Weights of a small image classifier.
Model: moe soft, width 320.
Training: soap at rate 0.0013, batches of 128, held-out accuracy 26%.
Rows from block 3 of a small image classifier, named by matrix and row number. Rows with one number within an expert belong to one neuron, the router's apart. Each number is 200 + 40 x the weight over its row's rms, rounded and kept within 0 to 999. All counts start at 0. After the name is the row's rms in percent of the matrix's.
After each expert's rows are labels from the 100 images, of 14976, where the router gives the expert most weight on average: "patch colour" is the nearest of a few named colours to the mean colour under the peak. Only what is clearly more common there than usual is listed. The data: crops of objects in photos (Visual Genome). In brackets: how many of the 100, against the usual share in percent.
# router: slot weights (model.blocks.3.mlp.router.weight, 32x320, trained with AdamW), inputs 160-319
# up: expert up (model.blocks.3.mlp.up, 16x320x320), inputs 160-319
# down: expert down (model.blocks.3.mlp.down, 16x320x320, transposed), outputs 160-319

# expert 13
router.26,094,172,206,230,167,121,229,181,193,171,243,295,299,227,222,149,238,275,217,248,171,201,212,179,159,182,162,246,222,188,184,241,166,267,241,183,230,210,188,193,181,179,151,214,267,190,173,225,194,227,217,218,217,219,209,245,266,136,238,244,141,167,183,240,182,202,144,142,177,204,291,247,159,185,221,209,205,215,138,137,162,147,230,239,249,227,206,184,173,235,198,203,191,197,113,218,224,246,215,251,118,145,190,186,129,208,193,255,150,173,241,172,282,200,169,202,207,264,225,187,210,184,199,127,166,197,253,191,97,242,201,261,214,192,182,220,225,226,177,252,156,149,216,226,147,252,191,166,292,254,213,189,268,248,197,213,177,273,170,231,229
router.27,092,182,190,268,151,199,188,218,193,287,230,242,268,229,216,151,208,240,228,204,195,250,195,108,128,145,185,172,226,219,205,254,244,190,190,206,223,240,305,180,129,159,197,234,243,159,214,248,187,232,215,189,224,185,164,200,220,195,165,247,80,218,135,274,131,197,201,173,189,157,273,272,238,231,208,119,168,229,231,181,222,130,218,232,252,179,185,167,230,101,233,232,178,249,138,194,228,148,218,240,150,189,223,147,219,217,192,208,152,158,217,155,253,232,184,158,288,219,141,114,243,182,215,206,202,181,240,161,172,207,202,190,151,193,174,211,211,216,143,251,144,156,163,248,251,182,233,186,269,205,203,211,236,178,236,253,229,189,181,237,177
up.1,095,200,141,200,152,200,55,141,200,187,200,225,200,200,223,215,131,135,226,168,200,200,200,147,200,135,200,270,200,207,224,200,200,200,200,280,112,200,200,222,199,207,200,200,203,200,283,200,200,257,200,200,231,118,185,283,179,200,101,200,160,200,200,200,240,200,200,200,200,200,200,169,216,136,200,200,157,200,200,200,181,275,191,200,200,106,139,200,200,200,200,200,200,200,200,191,159,200,200,200,200,200,222,200,200,200,264,200,200,200,309,185,200,200,200,200,200,200,200,200,120,147,282,260,170,251,215,200,200,236,200,200,178,213,200,164,200,169,141,213,200,200,210,200,200,236,166,263,200,200,153,200,200,101,200,200,212,173,200,200,262
down.1,102,200,193,259,200,186,310,200,200,103,170,200,200,269,200,200,200,170,200,114,200,200,200,251,188,246,245,200,200,200,200,148,200,266,211,200,200,200,250,156,251,200,265,151,200,197,216,200,200,110,200,200,224,200,200,280,200,200,195,227,200,200,141,200,200,200,220,124,223,223,179,200,162,239,261,200,200,139,249,173,217,200,234,200,261,200,200,200,200,200,282,200,200,200,200,255,200,200,200,186,200,255,200,180,200,145,243,200,200,200,166,270,258,239,105,200,116,274,219,200,251,268,200,200,257,171,188,196,325,200,240,200,200,200,200,325,200,259,200,282,200,151,245,287,200,200,189,180,200,230,249,229,155,247,144,177,267,98,142,172,101
up.2,110,200,200,241,200,256,200,200,200,192,168,252,200,225,165,200,200,200,200,200,200,190,200,171,200,177,187,166,216,200,230,295,200,134,131,200,200,200,200,251,261,200,296,200,195,200,296,200,200,200,116,200,163,276,292,200,265,200,200,169,200,200,234,149,200,261,161,200,154,185,156,200,107,200,200,249,267,95,200,200,141,200,200,200,200,231,200,200,94,246,200,200,195,200,246,200,155,200,140,200,229,188,200,152,237,200,200,264,290,166,200,200,219,138,224,200,203,200,142,200,207,200,200,200,200,141,163,159,251,117,264,184,298,200,269,200,176,200,108,224,128,200,234,200,200,308,267,200,200,200,200,200,104,200,200,196,198,212,287,157,113
down.2,104,200,200,180,200,200,241,138,200,253,158,317,122,200,200,200,132,213,200,200,200,252,202,153,200,156,174,172,200,238,180,200,219,160,233,200,264,235,163,200,200,332,200,200,200,200,200,201,279,129,200,162,200,154,161,145,200,251,200,200,151,200,266,200,200,200,107,200,221,216,137,166,200,200,157,57,173,263,200,203,169,200,200,235,200,154,184,200,166,200,116,289,173,300,200,257,200,200,290,200,200,200,200,200,200,144,260,206,200,139,147,199,268,291,200,200,223,232,200,146,180,200,200,200,142,268,200,197,200,200,200,167,186,238,200,200,200,270,200,200,200,222,282,100,200,152,133,200,200,200,200,177,166,200,200,200,200,200,137,200,262
patch colour: pink (29 vs 9.3)

# expert 3
router.6,098,225,219,132,207,237,260,200,215,235,243,191,168,217,173,185,166,170,181,147,260,163,162,236,191,264,125,188,195,203,267,212,246,250,214,152,141,296,207,183,239,204,139,277,269,176,157,239,294,207,192,205,195,254,225,203,221,228,162,176,205,144,223,165,166,203,195,252,265,214,230,204,265,204,170,157,171,249,143,145,231,183,271,214,140,173,177,207,282,192,176,242,165,137,149,186,216,267,164,154,208,291,214,243,204,229,157,208,203,175,177,256,203,244,200,172,205,149,206,163,200,248,293,175,201,255,161,277,175,231,138,194,279,181,258,217,185,207,193,225,213,192,142,227,198,166,216,280,203,234,163,146,224,163,240,197,185,242,187,230,257
router.7,087,245,283,220,186,219,234,169,216,143,226,180,180,262,165,243,269,158,150,197,271,118,183,197,154,197,192,260,163,175,228,229,222,199,199,217,178,206,163,170,170,189,165,296,197,208,149,258,262,176,186,170,196,272,159,132,167,219,199,179,209,208,146,178,146,238,168,261,180,240,213,183,213,161,168,149,232,136,150,181,189,143,296,238,137,163,174,213,247,191,202,231,151,149,220,221,178,198,163,179,245,258,184,238,183,199,218,188,222,119,220,282,230,232,181,160,128,189,194,212,265,224,277,210,182,228,183,221,202,252,206,197,221,180,215,228,247,169,230,193,187,162,209,197,235,168,214,212,233,222,101,178,222,205,281,191,206,217,163,162,306
up.1,117,200,151,251,133,153,117,246,200,200,200,150,200,279,200,127,174,200,200,200,239,200,129,200,130,161,200,162,213,200,183,200,232,200,256,200,133,217,131,200,125,200,272,200,200,139,200,243,152,200,178,134,242,200,126,200,200,200,195,285,200,200,168,98,223,200,296,200,178,200,200,277,200,229,150,200,200,200,177,200,200,200,200,208,200,200,248,181,163,200,200,200,259,200,200,227,261,150,200,252,158,200,162,222,256,173,200,200,200,200,200,179,200,200,181,200,200,200,166,200,200,200,200,200,200,276,291,200,236,200,154,184,227,200,150,200,200,232,200,138,200,200,133,180,231,200,240,167,198,236,200,200,200,200,148,204,167,126,192,265,200
down.1,108,286,200,200,200,200,178,200,255,216,270,238,200,176,162,200,221,248,139,284,207,106,200,192,200,200,245,200,200,200,200,278,232,165,200,146,285,224,200,131,239,106,130,200,233,200,200,200,200,162,177,200,140,120,126,200,200,200,200,200,189,200,200,200,200,200,199,200,215,148,264,227,206,200,200,112,150,200,200,200,200,122,200,153,200,200,114,200,200,222,200,113,145,200,287,200,263,144,119,162,200,200,200,200,103,200,155,148,283,147,200,249,200,201,200,114,151,200,210,200,200,200,145,200,200,200,200,200,200,200,66,200,276,106,200,276,180,188,200,255,200,200,200,200,200,200,183,200,200,200,228,200,232,200,220,151,162,236,200,169,254
up.2,106,200,200,200,161,200,177,200,243,323,199,200,200,200,222,200,200,200,276,200,189,220,169,200,264,152,200,86,200,206,163,159,227,299,263,200,132,188,254,184,200,200,200,200,200,200,259,308,200,200,289,200,310,200,119,280,200,231,108,220,200,200,254,200,200,310,169,200,200,162,235,257,200,200,200,220,200,200,194,200,311,200,208,200,200,214,264,200,200,243,200,200,206,200,200,181,136,200,200,122,200,203,122,200,200,230,189,187,200,200,238,177,178,252,261,200,200,142,200,200,222,200,235,254,200,200,228,288,200,129,120,200,200,200,200,200,200,184,200,200,200,200,254,200,200,261,200,200,210,241,200,195,145,146,200,200,302,112,200,200,200
down.2,103,247,200,270,200,200,200,200,190,200,178,171,106,152,200,153,179,200,200,200,200,171,200,200,167,188,200,200,165,200,181,200,200,144,200,150,283,200,200,200,200,143,200,200,200,200,200,200,234,304,130,192,200,209,250,200,152,200,242,119,200,166,201,220,200,200,252,264,200,96,275,118,200,182,200,249,166,200,261,200,200,200,200,283,200,200,200,200,301,200,200,200,200,173,284,200,200,99,200,200,200,200,200,200,259,200,241,200,215,181,200,200,301,212,200,200,200,200,200,200,200,126,200,200,269,287,262,128,230,200,240,200,200,200,200,117,170,270,156,196,200,200,200,185,200,200,200,200,200,124,135,118,190,208,200,200,282,200,200,200,104
patch colour: pink (32 vs 9.3)

# expert 10
router.20,104,227,195,154,217,167,192,158,173,243,166,229,291,178,186,183,175,185,170,202,180,283,250,219,278,110,164,161,222,234,214,246,254,214,121,223,219,210,174,294,241,199,255,184,172,240,255,200,213,228,248,194,179,144,238,233,178,126,132,188,171,154,185,155,190,239,160,194,129,95,180,201,227,109,250,125,150,207,162,180,208,239,131,194,217,201,213,176,213,265,234,230,259,219,143,239,189,298,225,152,164,161,204,152,153,153,191,246,206,223,272,221,157,196,116,207,199,230,210,138,203,182,203,230,193,162,159,263,123,169,192,221,144,266,179,229,240,161,187,216,232,204,137,182,144,204,181,269,187,135,277,243,257,177,203,249,255,198,220,138,197
router.21,106,278,192,138,147,215,193,181,182,258,200,202,180,165,226,145,169,234,203,206,168,219,202,207,227,172,231,141,192,211,177,163,261,166,257,190,214,222,180,248,271,264,275,135,209,219,248,224,162,154,220,270,168,237,187,243,242,174,250,192,206,143,187,216,146,255,152,236,122,204,180,191,209,183,277,112,156,193,137,228,179,196,177,237,194,197,189,206,170,184,271,247,235,184,159,201,190,287,315,207,229,172,220,196,141,155,215,198,191,227,223,266,187,180,170,159,108,256,271,178,146,119,197,218,218,234,144,214,164,133,214,174,176,250,210,255,184,169,140,236,234,238,191,178,190,231,133,264,199,149,279,175,265,156,141,227,208,164,195,159,182
up.1,096,194,218,326,200,200,204,200,200,275,200,200,246,164,200,200,199,163,200,200,200,200,200,117,223,147,198,157,315,200,146,140,257,200,200,200,138,200,149,200,285,240,200,176,200,270,236,262,224,200,200,183,200,147,200,185,200,200,214,177,180,200,156,200,279,200,253,200,156,186,200,200,200,200,165,117,200,156,257,200,271,283,200,254,253,258,200,200,200,200,200,200,262,176,200,225,200,200,298,141,226,200,233,200,200,216,200,200,313,326,214,121,200,200,200,200,200,200,200,200,200,111,222,228,210,200,200,265,259,200,135,200,200,243,288,200,309,200,200,200,76,200,200,200,200,200,251,174,158,200,225,116,200,252,200,200,200,200,200,200,200
down.1,082,283,200,200,189,315,283,200,175,195,248,262,141,148,181,200,108,124,200,200,200,200,219,200,200,240,200,278,189,153,169,200,200,200,200,200,200,233,200,177,200,200,154,200,226,200,80,200,269,162,197,200,200,246,200,200,200,146,291,275,177,240,200,200,164,200,200,319,247,200,200,200,284,200,200,262,200,200,122,200,91,200,258,96,208,200,200,306,200,179,200,200,200,200,200,132,128,200,200,240,200,200,189,206,200,303,199,162,200,200,200,156,200,200,200,175,193,135,270,200,237,219,176,164,199,200,277,141,245,200,200,200,220,156,200,200,200,200,200,188,200,194,203,200,141,200,150,200,235,200,200,138,200,193,200,200,139,239,247,152,168
up.2,102,200,200,200,200,175,200,204,200,200,124,216,200,277,173,200,200,200,200,200,200,200,170,200,143,156,239,200,286,200,172,197,200,230,157,246,252,200,200,200,182,160,200,200,156,272,200,210,200,200,250,200,236,200,200,223,316,137,200,245,200,199,200,188,285,200,133,162,200,151,294,287,98,200,200,200,236,200,156,183,237,200,178,200,207,291,174,200,134,225,200,226,142,200,211,228,142,171,132,259,144,162,200,200,279,202,126,200,200,151,262,169,200,220,200,214,177,183,200,200,200,241,200,258,200,200,200,181,265,242,153,200,200,200,165,200,200,170,256,238,144,200,209,200,200,153,138,200,200,200,137,207,200,152,245,201,200,260,188,249,200
down.2,103,200,183,200,200,200,136,241,247,158,240,200,157,200,194,200,305,250,202,280,200,175,178,200,200,200,150,200,196,255,151,193,222,167,247,279,200,143,183,238,200,137,264,200,200,145,234,200,200,200,142,200,200,200,200,200,200,220,296,200,200,200,318,241,219,200,200,329,200,241,200,200,175,154,148,200,111,200,200,199,203,200,200,271,200,200,149,218,195,167,167,200,200,200,254,154,165,200,200,242,200,200,200,200,227,171,158,200,200,96,200,210,200,153,238,181,144,200,200,200,200,68,246,200,200,200,200,108,200,220,159,186,271,200,154,200,200,134,200,178,200,277,243,251,147,116,161,194,116,232,200,224,171,205,151,200,154,200,200,229,200
patch colour: grey (65 vs 33.8)

# expert 6
router.12,087,291,283,157,258,95,155,172,219,255,172,253,247,196,169,165,205,196,166,218,255,225,217,183,167,181,198,184,279,114,173,240,175,214,155,239,251,160,201,227,198,206,273,230,224,233,189,131,271,159,204,223,153,192,232,185,239,159,160,182,250,196,139,160,92,208,164,187,176,162,203,156,217,188,228,189,196,157,215,183,186,195,196,248,203,202,251,204,235,234,231,259,244,152,156,294,221,194,235,269,192,130,186,219,203,118,227,251,178,183,194,167,277,135,139,194,165,269,215,183,197,201,167,177,168,133,151,135,171,170,183,228,165,138,147,228,151,166,228,189,160,226,176,247,162,146,254,187,174,232,230,236,191,208,163,234,214,216,180,208,228
router.13,091,269,195,206,210,169,182,200,217,174,177,274,246,163,204,226,251,186,150,187,250,238,232,195,142,146,193,212,258,79,118,236,182,200,161,241,216,209,230,207,166,196,266,198,284,224,222,148,193,170,209,192,199,141,243,250,230,181,211,213,236,271,153,160,205,251,224,168,164,188,179,175,268,206,222,203,194,160,168,216,229,224,146,193,237,253,277,206,257,248,245,215,242,165,196,251,227,178,198,234,145,140,174,198,241,182,209,242,159,235,229,179,265,155,169,228,111,254,161,269,189,205,109,183,119,126,155,210,198,164,140,220,158,175,189,204,176,204,245,177,218,208,134,214,140,173,272,167,206,236,240,187,195,157,162,261,235,207,158,228,201
up.1,115,200,200,200,200,114,256,200,272,198,200,200,163,251,200,160,200,200,112,229,200,81,83,200,163,200,193,200,200,200,299,200,163,144,200,200,119,200,259,200,200,170,200,301,176,218,200,200,200,200,219,200,102,200,187,93,200,200,201,200,200,200,288,153,198,213,117,250,97,148,200,267,117,200,143,200,200,226,178,200,180,200,200,174,125,195,200,200,125,229,200,200,200,200,200,200,117,200,200,121,277,157,200,218,199,174,233,200,280,200,177,200,131,235,200,200,200,200,200,275,248,200,200,200,235,200,172,220,200,136,200,226,240,136,254,146,248,200,200,245,200,200,200,200,224,200,200,200,240,200,302,223,258,200,275,133,241,200,229,163,272
down.1,102,138,157,224,200,200,187,227,237,200,148,200,114,207,264,235,200,252,171,209,200,174,190,246,200,180,221,200,200,228,200,200,189,200,206,200,264,200,232,159,58,200,200,316,265,200,168,277,200,200,200,251,241,200,200,200,200,252,200,112,200,200,170,200,200,245,237,148,193,251,184,200,257,200,200,264,160,200,186,200,200,246,130,170,200,200,200,200,200,270,200,200,153,168,200,200,200,125,219,173,200,204,200,200,127,200,119,222,200,200,200,200,266,200,161,230,200,200,252,173,200,283,146,240,235,200,200,267,111,200,200,227,288,200,119,262,242,200,200,197,200,84,271,163,200,66,250,113,275,214,261,82,282,155,224,200,200,293,200,258,227
up.2,101,134,157,223,216,200,175,278,200,200,104,200,184,200,200,200,127,200,277,200,172,238,188,101,132,181,107,133,200,196,161,241,244,200,265,172,230,261,250,157,200,146,200,155,200,154,140,217,200,200,256,200,189,200,81,212,200,200,249,200,112,200,258,200,172,200,200,200,127,200,200,200,200,244,268,139,185,245,200,290,204,200,171,200,200,200,236,200,200,119,200,200,215,262,200,255,213,117,200,212,156,200,267,200,295,153,162,200,200,278,226,177,200,184,254,180,200,200,177,158,211,148,176,254,205,245,200,200,206,158,200,161,166,200,123,249,192,189,240,200,226,244,200,144,279,142,232,200,200,200,223,253,277,200,200,219,200,184,200,200,178
down.2,098,200,200,188,176,200,200,93,128,200,200,200,200,145,200,200,200,218,200,85,200,200,200,200,284,200,200,200,200,200,233,154,253,204,285,170,200,212,200,200,200,200,250,137,200,185,120,200,200,264,288,132,200,200,200,188,200,200,212,140,200,200,200,173,213,246,200,200,200,220,200,200,200,219,200,167,216,200,200,200,200,200,241,200,184,271,145,200,200,200,182,200,274,200,177,153,200,168,218,183,152,112,215,283,200,211,200,226,200,200,200,200,216,200,217,200,200,166,141,166,165,200,293,200,200,256,200,158,200,228,200,223,200,254,200,280,218,156,181,200,135,200,286,234,231,200,186,200,200,200,146,200,45,148,216,228,200,145,165,200,154
patch colour: orange (30 vs 1.2)

# expert 2
router.4,101,179,193,254,249,133,136,116,173,198,213,167,193,282,151,182,221,117,167,118,205,290,245,230,199,164,212,211,224,215,142,116,248,223,181,245,209,217,228,162,242,194,212,266,202,197,193,155,199,253,231,246,208,143,175,174,243,206,130,140,254,193,285,170,193,230,177,219,171,139,164,248,214,178,199,205,217,163,181,187,217,142,158,169,176,196,217,194,190,245,209,130,211,172,243,164,289,146,169,198,202,182,254,199,86,168,219,282,182,201,249,179,223,166,195,197,222,253,172,174,215,203,172,205,191,206,199,164,222,207,170,220,142,268,126,223,176,158,146,245,223,243,227,259,208,193,176,196,257,198,196,187,245,203,238,171,161,136,223,151,233
router.5,105,215,251,206,224,126,145,142,233,187,182,160,231,234,209,211,224,148,158,117,168,278,210,216,209,157,219,140,221,214,175,157,246,244,190,244,212,182,227,149,196,143,284,254,207,184,238,191,241,218,224,237,283,190,207,213,215,189,116,151,231,189,226,196,172,273,183,169,157,130,127,252,235,183,215,232,202,110,208,145,191,140,188,214,225,190,279,126,189,213,261,214,244,145,156,201,215,185,165,241,179,169,226,206,140,143,208,295,162,206,180,204,237,201,177,278,191,210,174,212,192,179,145,243,172,160,165,179,195,188,213,237,172,229,81,193,143,178,195,200,245,241,218,252,184,200,151,168,224,250,234,224,278,205,228,208,183,138,172,197,208
up.1,099,92,200,200,117,216,200,245,200,200,200,261,200,115,200,200,251,227,132,211,200,200,200,177,160,200,166,200,127,200,150,200,155,173,200,100,220,250,200,200,121,200,242,200,200,154,224,132,165,235,228,200,157,200,200,289,214,157,262,234,200,201,200,260,200,200,200,232,200,143,283,258,200,253,152,200,200,200,203,223,200,260,184,200,200,200,200,200,200,200,259,200,188,200,164,164,200,200,200,141,102,200,160,200,200,264,226,167,200,200,160,200,206,179,200,200,274,287,200,237,200,121,200,232,200,200,200,120,203,200,249,256,200,200,200,200,200,233,200,200,200,200,222,200,200,271,200,170,200,176,258,187,147,203,200,227,263,200,266,288,200
down.1,101,200,206,137,107,200,277,169,200,252,200,200,200,227,200,200,139,130,200,183,146,200,219,200,183,200,154,200,239,110,200,259,200,228,200,198,174,148,188,235,200,251,279,200,269,200,200,166,278,200,200,200,200,173,153,200,200,255,107,204,160,200,130,175,200,200,200,200,142,200,200,159,200,200,200,154,151,248,244,251,200,200,161,200,25,200,200,200,200,258,200,157,271,200,200,199,200,200,251,200,200,238,200,200,200,244,264,186,124,280,200,178,200,205,200,200,193,200,134,192,200,200,200,262,200,200,212,329,200,200,200,193,200,200,217,235,270,200,241,200,200,200,155,236,200,220,133,206,200,200,200,259,283,203,200,222,143,200,200,200,200
up.2,087,114,200,200,200,200,200,162,200,170,141,210,183,200,200,200,200,138,218,200,118,200,200,200,225,200,200,200,200,200,131,311,200,120,200,200,200,179,200,200,302,190,200,253,266,190,200,200,200,200,200,200,200,200,230,200,278,163,178,200,105,225,200,200,176,200,200,200,200,200,238,200,155,200,200,277,200,200,200,125,219,200,200,200,200,200,141,60,200,233,200,212,200,200,162,200,200,229,194,180,200,200,200,138,122,251,160,200,200,200,200,200,235,235,200,200,200,200,200,123,200,200,230,200,200,255,195,252,200,200,168,267,235,205,281,289,153,200,200,200,200,234,203,200,206,200,200,200,200,200,171,286,200,200,269,200,193,213,200,200,202
down.2,094,180,200,337,147,247,200,200,200,200,200,264,200,163,98,200,200,200,166,235,200,200,200,282,167,243,200,200,214,200,200,200,200,200,142,225,247,253,128,200,123,200,176,255,200,200,200,177,200,164,200,234,142,200,167,216,238,174,254,200,200,200,277,200,122,200,283,227,200,185,200,128,200,200,132,164,200,124,200,249,194,312,200,200,130,147,200,315,200,200,200,200,200,298,238,148,200,200,137,200,200,200,200,200,200,132,200,90,200,210,269,200,200,200,200,200,200,268,221,200,200,231,200,200,201,200,200,200,273,154,200,200,199,250,200,200,200,201,236,200,200,200,200,156,234,200,200,124,140,178,176,200,200,200,212,200,123,248,227,251,200
patch colour: pink (29 vs 9.3)

# expert 14
router.28,099,211,207,219,233,185,203,139,116,241,184,235,170,245,212,188,235,201,175,207,216,172,220,182,221,237,112,169,235,214,191,200,275,194,164,188,107,197,292,263,181,236,233,209,264,276,218,213,218,109,251,184,210,154,291,192,200,218,210,171,195,183,164,218,163,201,224,212,199,216,115,118,118,235,191,222,235,188,224,203,174,221,177,282,173,158,182,70,185,182,213,216,253,186,119,164,211,214,291,136,244,194,182,172,137,147,200,220,163,227,210,235,138,172,158,232,198,202,164,188,227,215,205,188,179,183,204,188,145,195,225,228,239,227,169,198,192,123,214,195,257,248,227,215,173,280,164,214,173,278,238,258,202,171,145,233,190,180,210,218,165
router.29,120,169,182,189,236,192,165,149,205,175,174,218,150,178,151,150,229,173,124,189,222,257,226,201,248,250,191,183,161,258,196,273,262,191,189,191,151,228,223,243,241,196,255,247,167,245,209,184,172,149,218,197,189,225,292,210,114,163,143,170,154,206,175,168,224,218,172,278,244,207,122,211,184,173,192,214,209,198,172,204,216,259,141,224,119,162,159,154,125,195,182,288,222,275,172,237,218,200,214,181,304,175,180,164,167,238,175,284,244,159,213,266,132,252,205,201,232,239,191,172,278,246,173,215,273,248,145,213,150,242,219,234,227,240,238,128,168,171,186,265,157,235,230,132,269,203,179,287,240,161,250,209,266,165,254,181,125,192,155,170,198
up.1,083,308,200,200,200,161,200,103,216,200,200,166,200,200,200,200,200,200,200,200,179,268,140,200,200,266,200,200,200,200,140,200,262,200,200,218,200,200,200,200,192,200,200,200,200,200,203,260,200,200,174,200,344,165,200,200,200,136,200,200,128,158,200,237,200,172,252,200,112,200,200,200,222,200,282,200,130,98,214,200,261,241,204,230,200,200,200,191,200,200,242,132,179,200,112,200,239,200,200,200,157,208,199,167,200,193,233,200,191,119,200,161,200,200,200,200,200,178,136,200,247,200,200,200,155,143,200,293,293,200,200,200,186,275,200,200,200,200,151,200,200,200,200,200,159,108,270,162,265,200,200,200,200,200,200,372,255,200,200,200,260
down.1,099,200,200,200,200,165,200,200,139,218,200,200,194,100,199,224,181,200,200,296,204,200,262,227,226,198,200,200,200,260,200,190,200,200,99,200,200,200,200,222,200,238,176,200,159,200,199,212,228,221,200,291,200,200,266,200,174,200,200,200,301,227,200,189,200,200,200,200,234,200,200,192,200,188,200,200,149,200,262,200,200,200,158,200,200,200,200,216,200,200,192,200,200,128,296,163,200,303,200,140,127,267,200,196,169,200,148,304,200,200,200,167,200,200,200,200,168,200,200,200,200,274,129,256,200,308,200,200,101,200,282,305,137,160,206,200,200,200,220,200,283,200,327,172,200,200,200,200,200,272,180,200,200,181,200,200,200,230,200,200,129
up.2,083,165,109,285,170,200,263,238,174,200,200,200,267,200,258,142,200,235,104,200,200,110,200,200,200,200,154,152,272,200,200,127,200,200,200,200,200,200,241,190,284,144,200,268,137,200,200,202,200,200,200,260,200,228,200,224,200,195,265,185,185,200,200,234,170,200,200,215,200,208,201,273,200,200,200,227,171,166,200,211,200,130,200,254,206,200,200,164,198,200,256,200,243,126,200,200,270,288,200,200,200,258,200,144,200,200,157,200,200,211,257,256,252,283,200,225,252,200,200,200,200,200,200,258,200,200,200,256,158,155,120,200,106,200,200,200,226,138,182,238,294,95,160,200,197,200,200,200,200,200,200,232,228,200,200,200,200,193,149,269,200
down.2,092,200,156,174,200,200,200,200,151,193,225,200,276,200,200,200,195,200,200,173,233,347,200,133,234,200,200,200,206,200,200,200,110,162,200,200,200,200,243,200,200,189,208,132,276,200,200,200,200,240,200,140,90,200,200,200,226,169,200,81,243,200,200,149,157,145,200,200,278,261,200,172,210,200,186,189,200,156,149,200,200,143,308,200,200,200,263,273,138,200,200,200,266,62,200,200,200,238,200,170,200,200,200,200,145,200,200,200,200,143,190,200,200,243,257,200,160,200,200,235,200,200,190,247,200,281,240,200,200,200,127,200,138,245,200,186,200,200,200,200,200,200,214,219,191,200,200,200,200,200,200,200,200,200,255,200,175,200,263,181,200
patch colour: black (34 vs 13.6)

# expert 9
router.18,108,201,149,241,146,130,170,203,164,194,149,168,232,187,221,171,199,253,258,151,117,193,162,227,198,226,202,161,282,184,220,162,283,240,203,239,188,244,291,181,169,196,204,125,225,133,250,217,122,154,247,256,212,239,171,231,204,136,257,245,206,183,209,214,248,209,180,220,192,168,206,218,241,191,212,151,234,222,220,215,227,193,202,274,222,194,168,143,171,139,196,158,212,290,121,181,220,159,150,174,196,177,168,166,173,193,163,192,218,154,151,288,194,256,203,166,228,266,197,202,256,177,202,217,209,244,212,245,216,227,192,149,189,253,157,202,209,174,213,212,240,261,277,248,239,257,161,166,218,207,250,235,246,147,276,255,177,219,196,201,127
router.19,106,161,205,234,148,255,165,187,206,204,183,223,118,224,196,126,201,235,172,176,163,239,185,223,190,205,193,198,166,218,164,164,269,189,205,252,188,246,250,124,152,179,216,218,202,162,193,215,137,248,232,276,251,189,158,194,227,204,222,241,217,234,253,160,241,218,161,217,241,170,131,229,224,254,181,237,258,236,234,198,231,215,110,216,164,217,202,178,120,174,160,284,170,212,198,139,254,193,203,214,159,218,254,172,243,228,179,161,190,218,227,238,166,205,162,248,207,250,150,218,232,194,175,273,245,213,262,182,232,266,209,165,199,262,186,198,155,162,200,210,228,223,268,173,176,296,87,205,207,266,270,217,185,151,256,192,157,166,212,272,180
up.1,085,213,81,200,200,200,184,241,200,200,248,200,200,200,164,200,200,284,200,200,200,200,174,142,257,200,109,200,289,234,255,300,200,200,188,128,180,200,200,200,200,242,200,155,200,131,266,200,171,200,231,147,200,251,172,200,229,200,156,200,161,165,200,200,352,200,154,200,158,282,257,200,200,200,192,214,221,200,200,200,200,200,200,261,256,200,200,222,200,189,127,200,200,280,264,242,200,207,200,200,127,167,200,200,45,200,200,233,295,233,200,245,200,200,200,200,200,200,200,200,91,121,237,200,200,200,200,299,129,200,200,200,205,253,200,200,132,177,200,262,200,200,200,200,200,200,200,253,200,200,200,200,200,200,200,200,36,200,200,200,200
down.1,097,200,200,200,200,200,315,200,280,200,200,245,123,200,171,127,200,200,200,265,330,200,223,200,190,200,200,200,265,111,205,200,200,200,252,200,182,135,162,200,193,200,200,253,200,200,109,124,200,172,200,125,200,200,235,200,200,200,200,187,200,251,247,229,200,200,185,200,200,200,175,276,200,251,200,233,200,142,200,200,132,150,246,262,175,254,200,266,117,200,200,264,200,200,131,200,147,200,219,153,200,139,200,181,200,172,166,200,289,200,200,200,200,257,258,200,200,200,144,200,212,200,200,132,200,189,200,200,228,200,242,200,118,206,387,158,200,153,211,200,200,200,120,200,200,151,200,166,161,142,200,164,238,200,200,243,338,246,200,200,224
up.2,109,200,200,200,200,200,258,200,143,142,200,200,200,225,157,115,145,200,129,254,200,200,200,194,147,151,169,322,200,200,263,155,200,225,200,200,288,147,125,208,199,200,169,200,200,127,200,200,200,271,200,223,200,200,200,200,200,154,200,200,87,200,200,200,217,200,200,200,124,224,200,200,200,200,193,166,214,200,200,166,84,200,200,200,200,200,200,286,157,277,253,200,200,200,170,200,281,272,276,279,206,200,200,262,200,152,241,255,200,200,200,200,164,200,200,200,200,142,103,200,124,216,181,200,200,200,160,140,200,200,200,249,200,200,200,200,200,200,200,200,200,200,130,200,111,170,200,200,190,200,236,200,200,257,200,200,111,52,200,200,242
down.2,105,221,212,200,256,200,200,200,200,200,222,200,200,200,200,248,73,200,200,157,200,243,200,228,200,200,207,200,228,343,200,200,200,221,168,200,284,258,254,200,203,187,200,200,200,200,200,200,200,199,95,200,127,200,200,145,138,141,219,205,200,200,200,200,136,200,154,200,200,200,177,200,200,200,77,200,113,200,209,200,212,130,200,122,279,270,144,307,265,254,200,223,200,200,248,124,200,200,187,274,133,217,200,132,246,185,200,115,200,96,200,156,217,202,200,255,200,200,265,281,200,237,200,238,285,232,200,160,200,200,200,207,134,200,200,200,200,200,200,200,200,200,203,339,162,200,256,200,251,153,200,179,200,257,200,237,200,140,100,280,145
patch colour: brown (64 vs 33.5)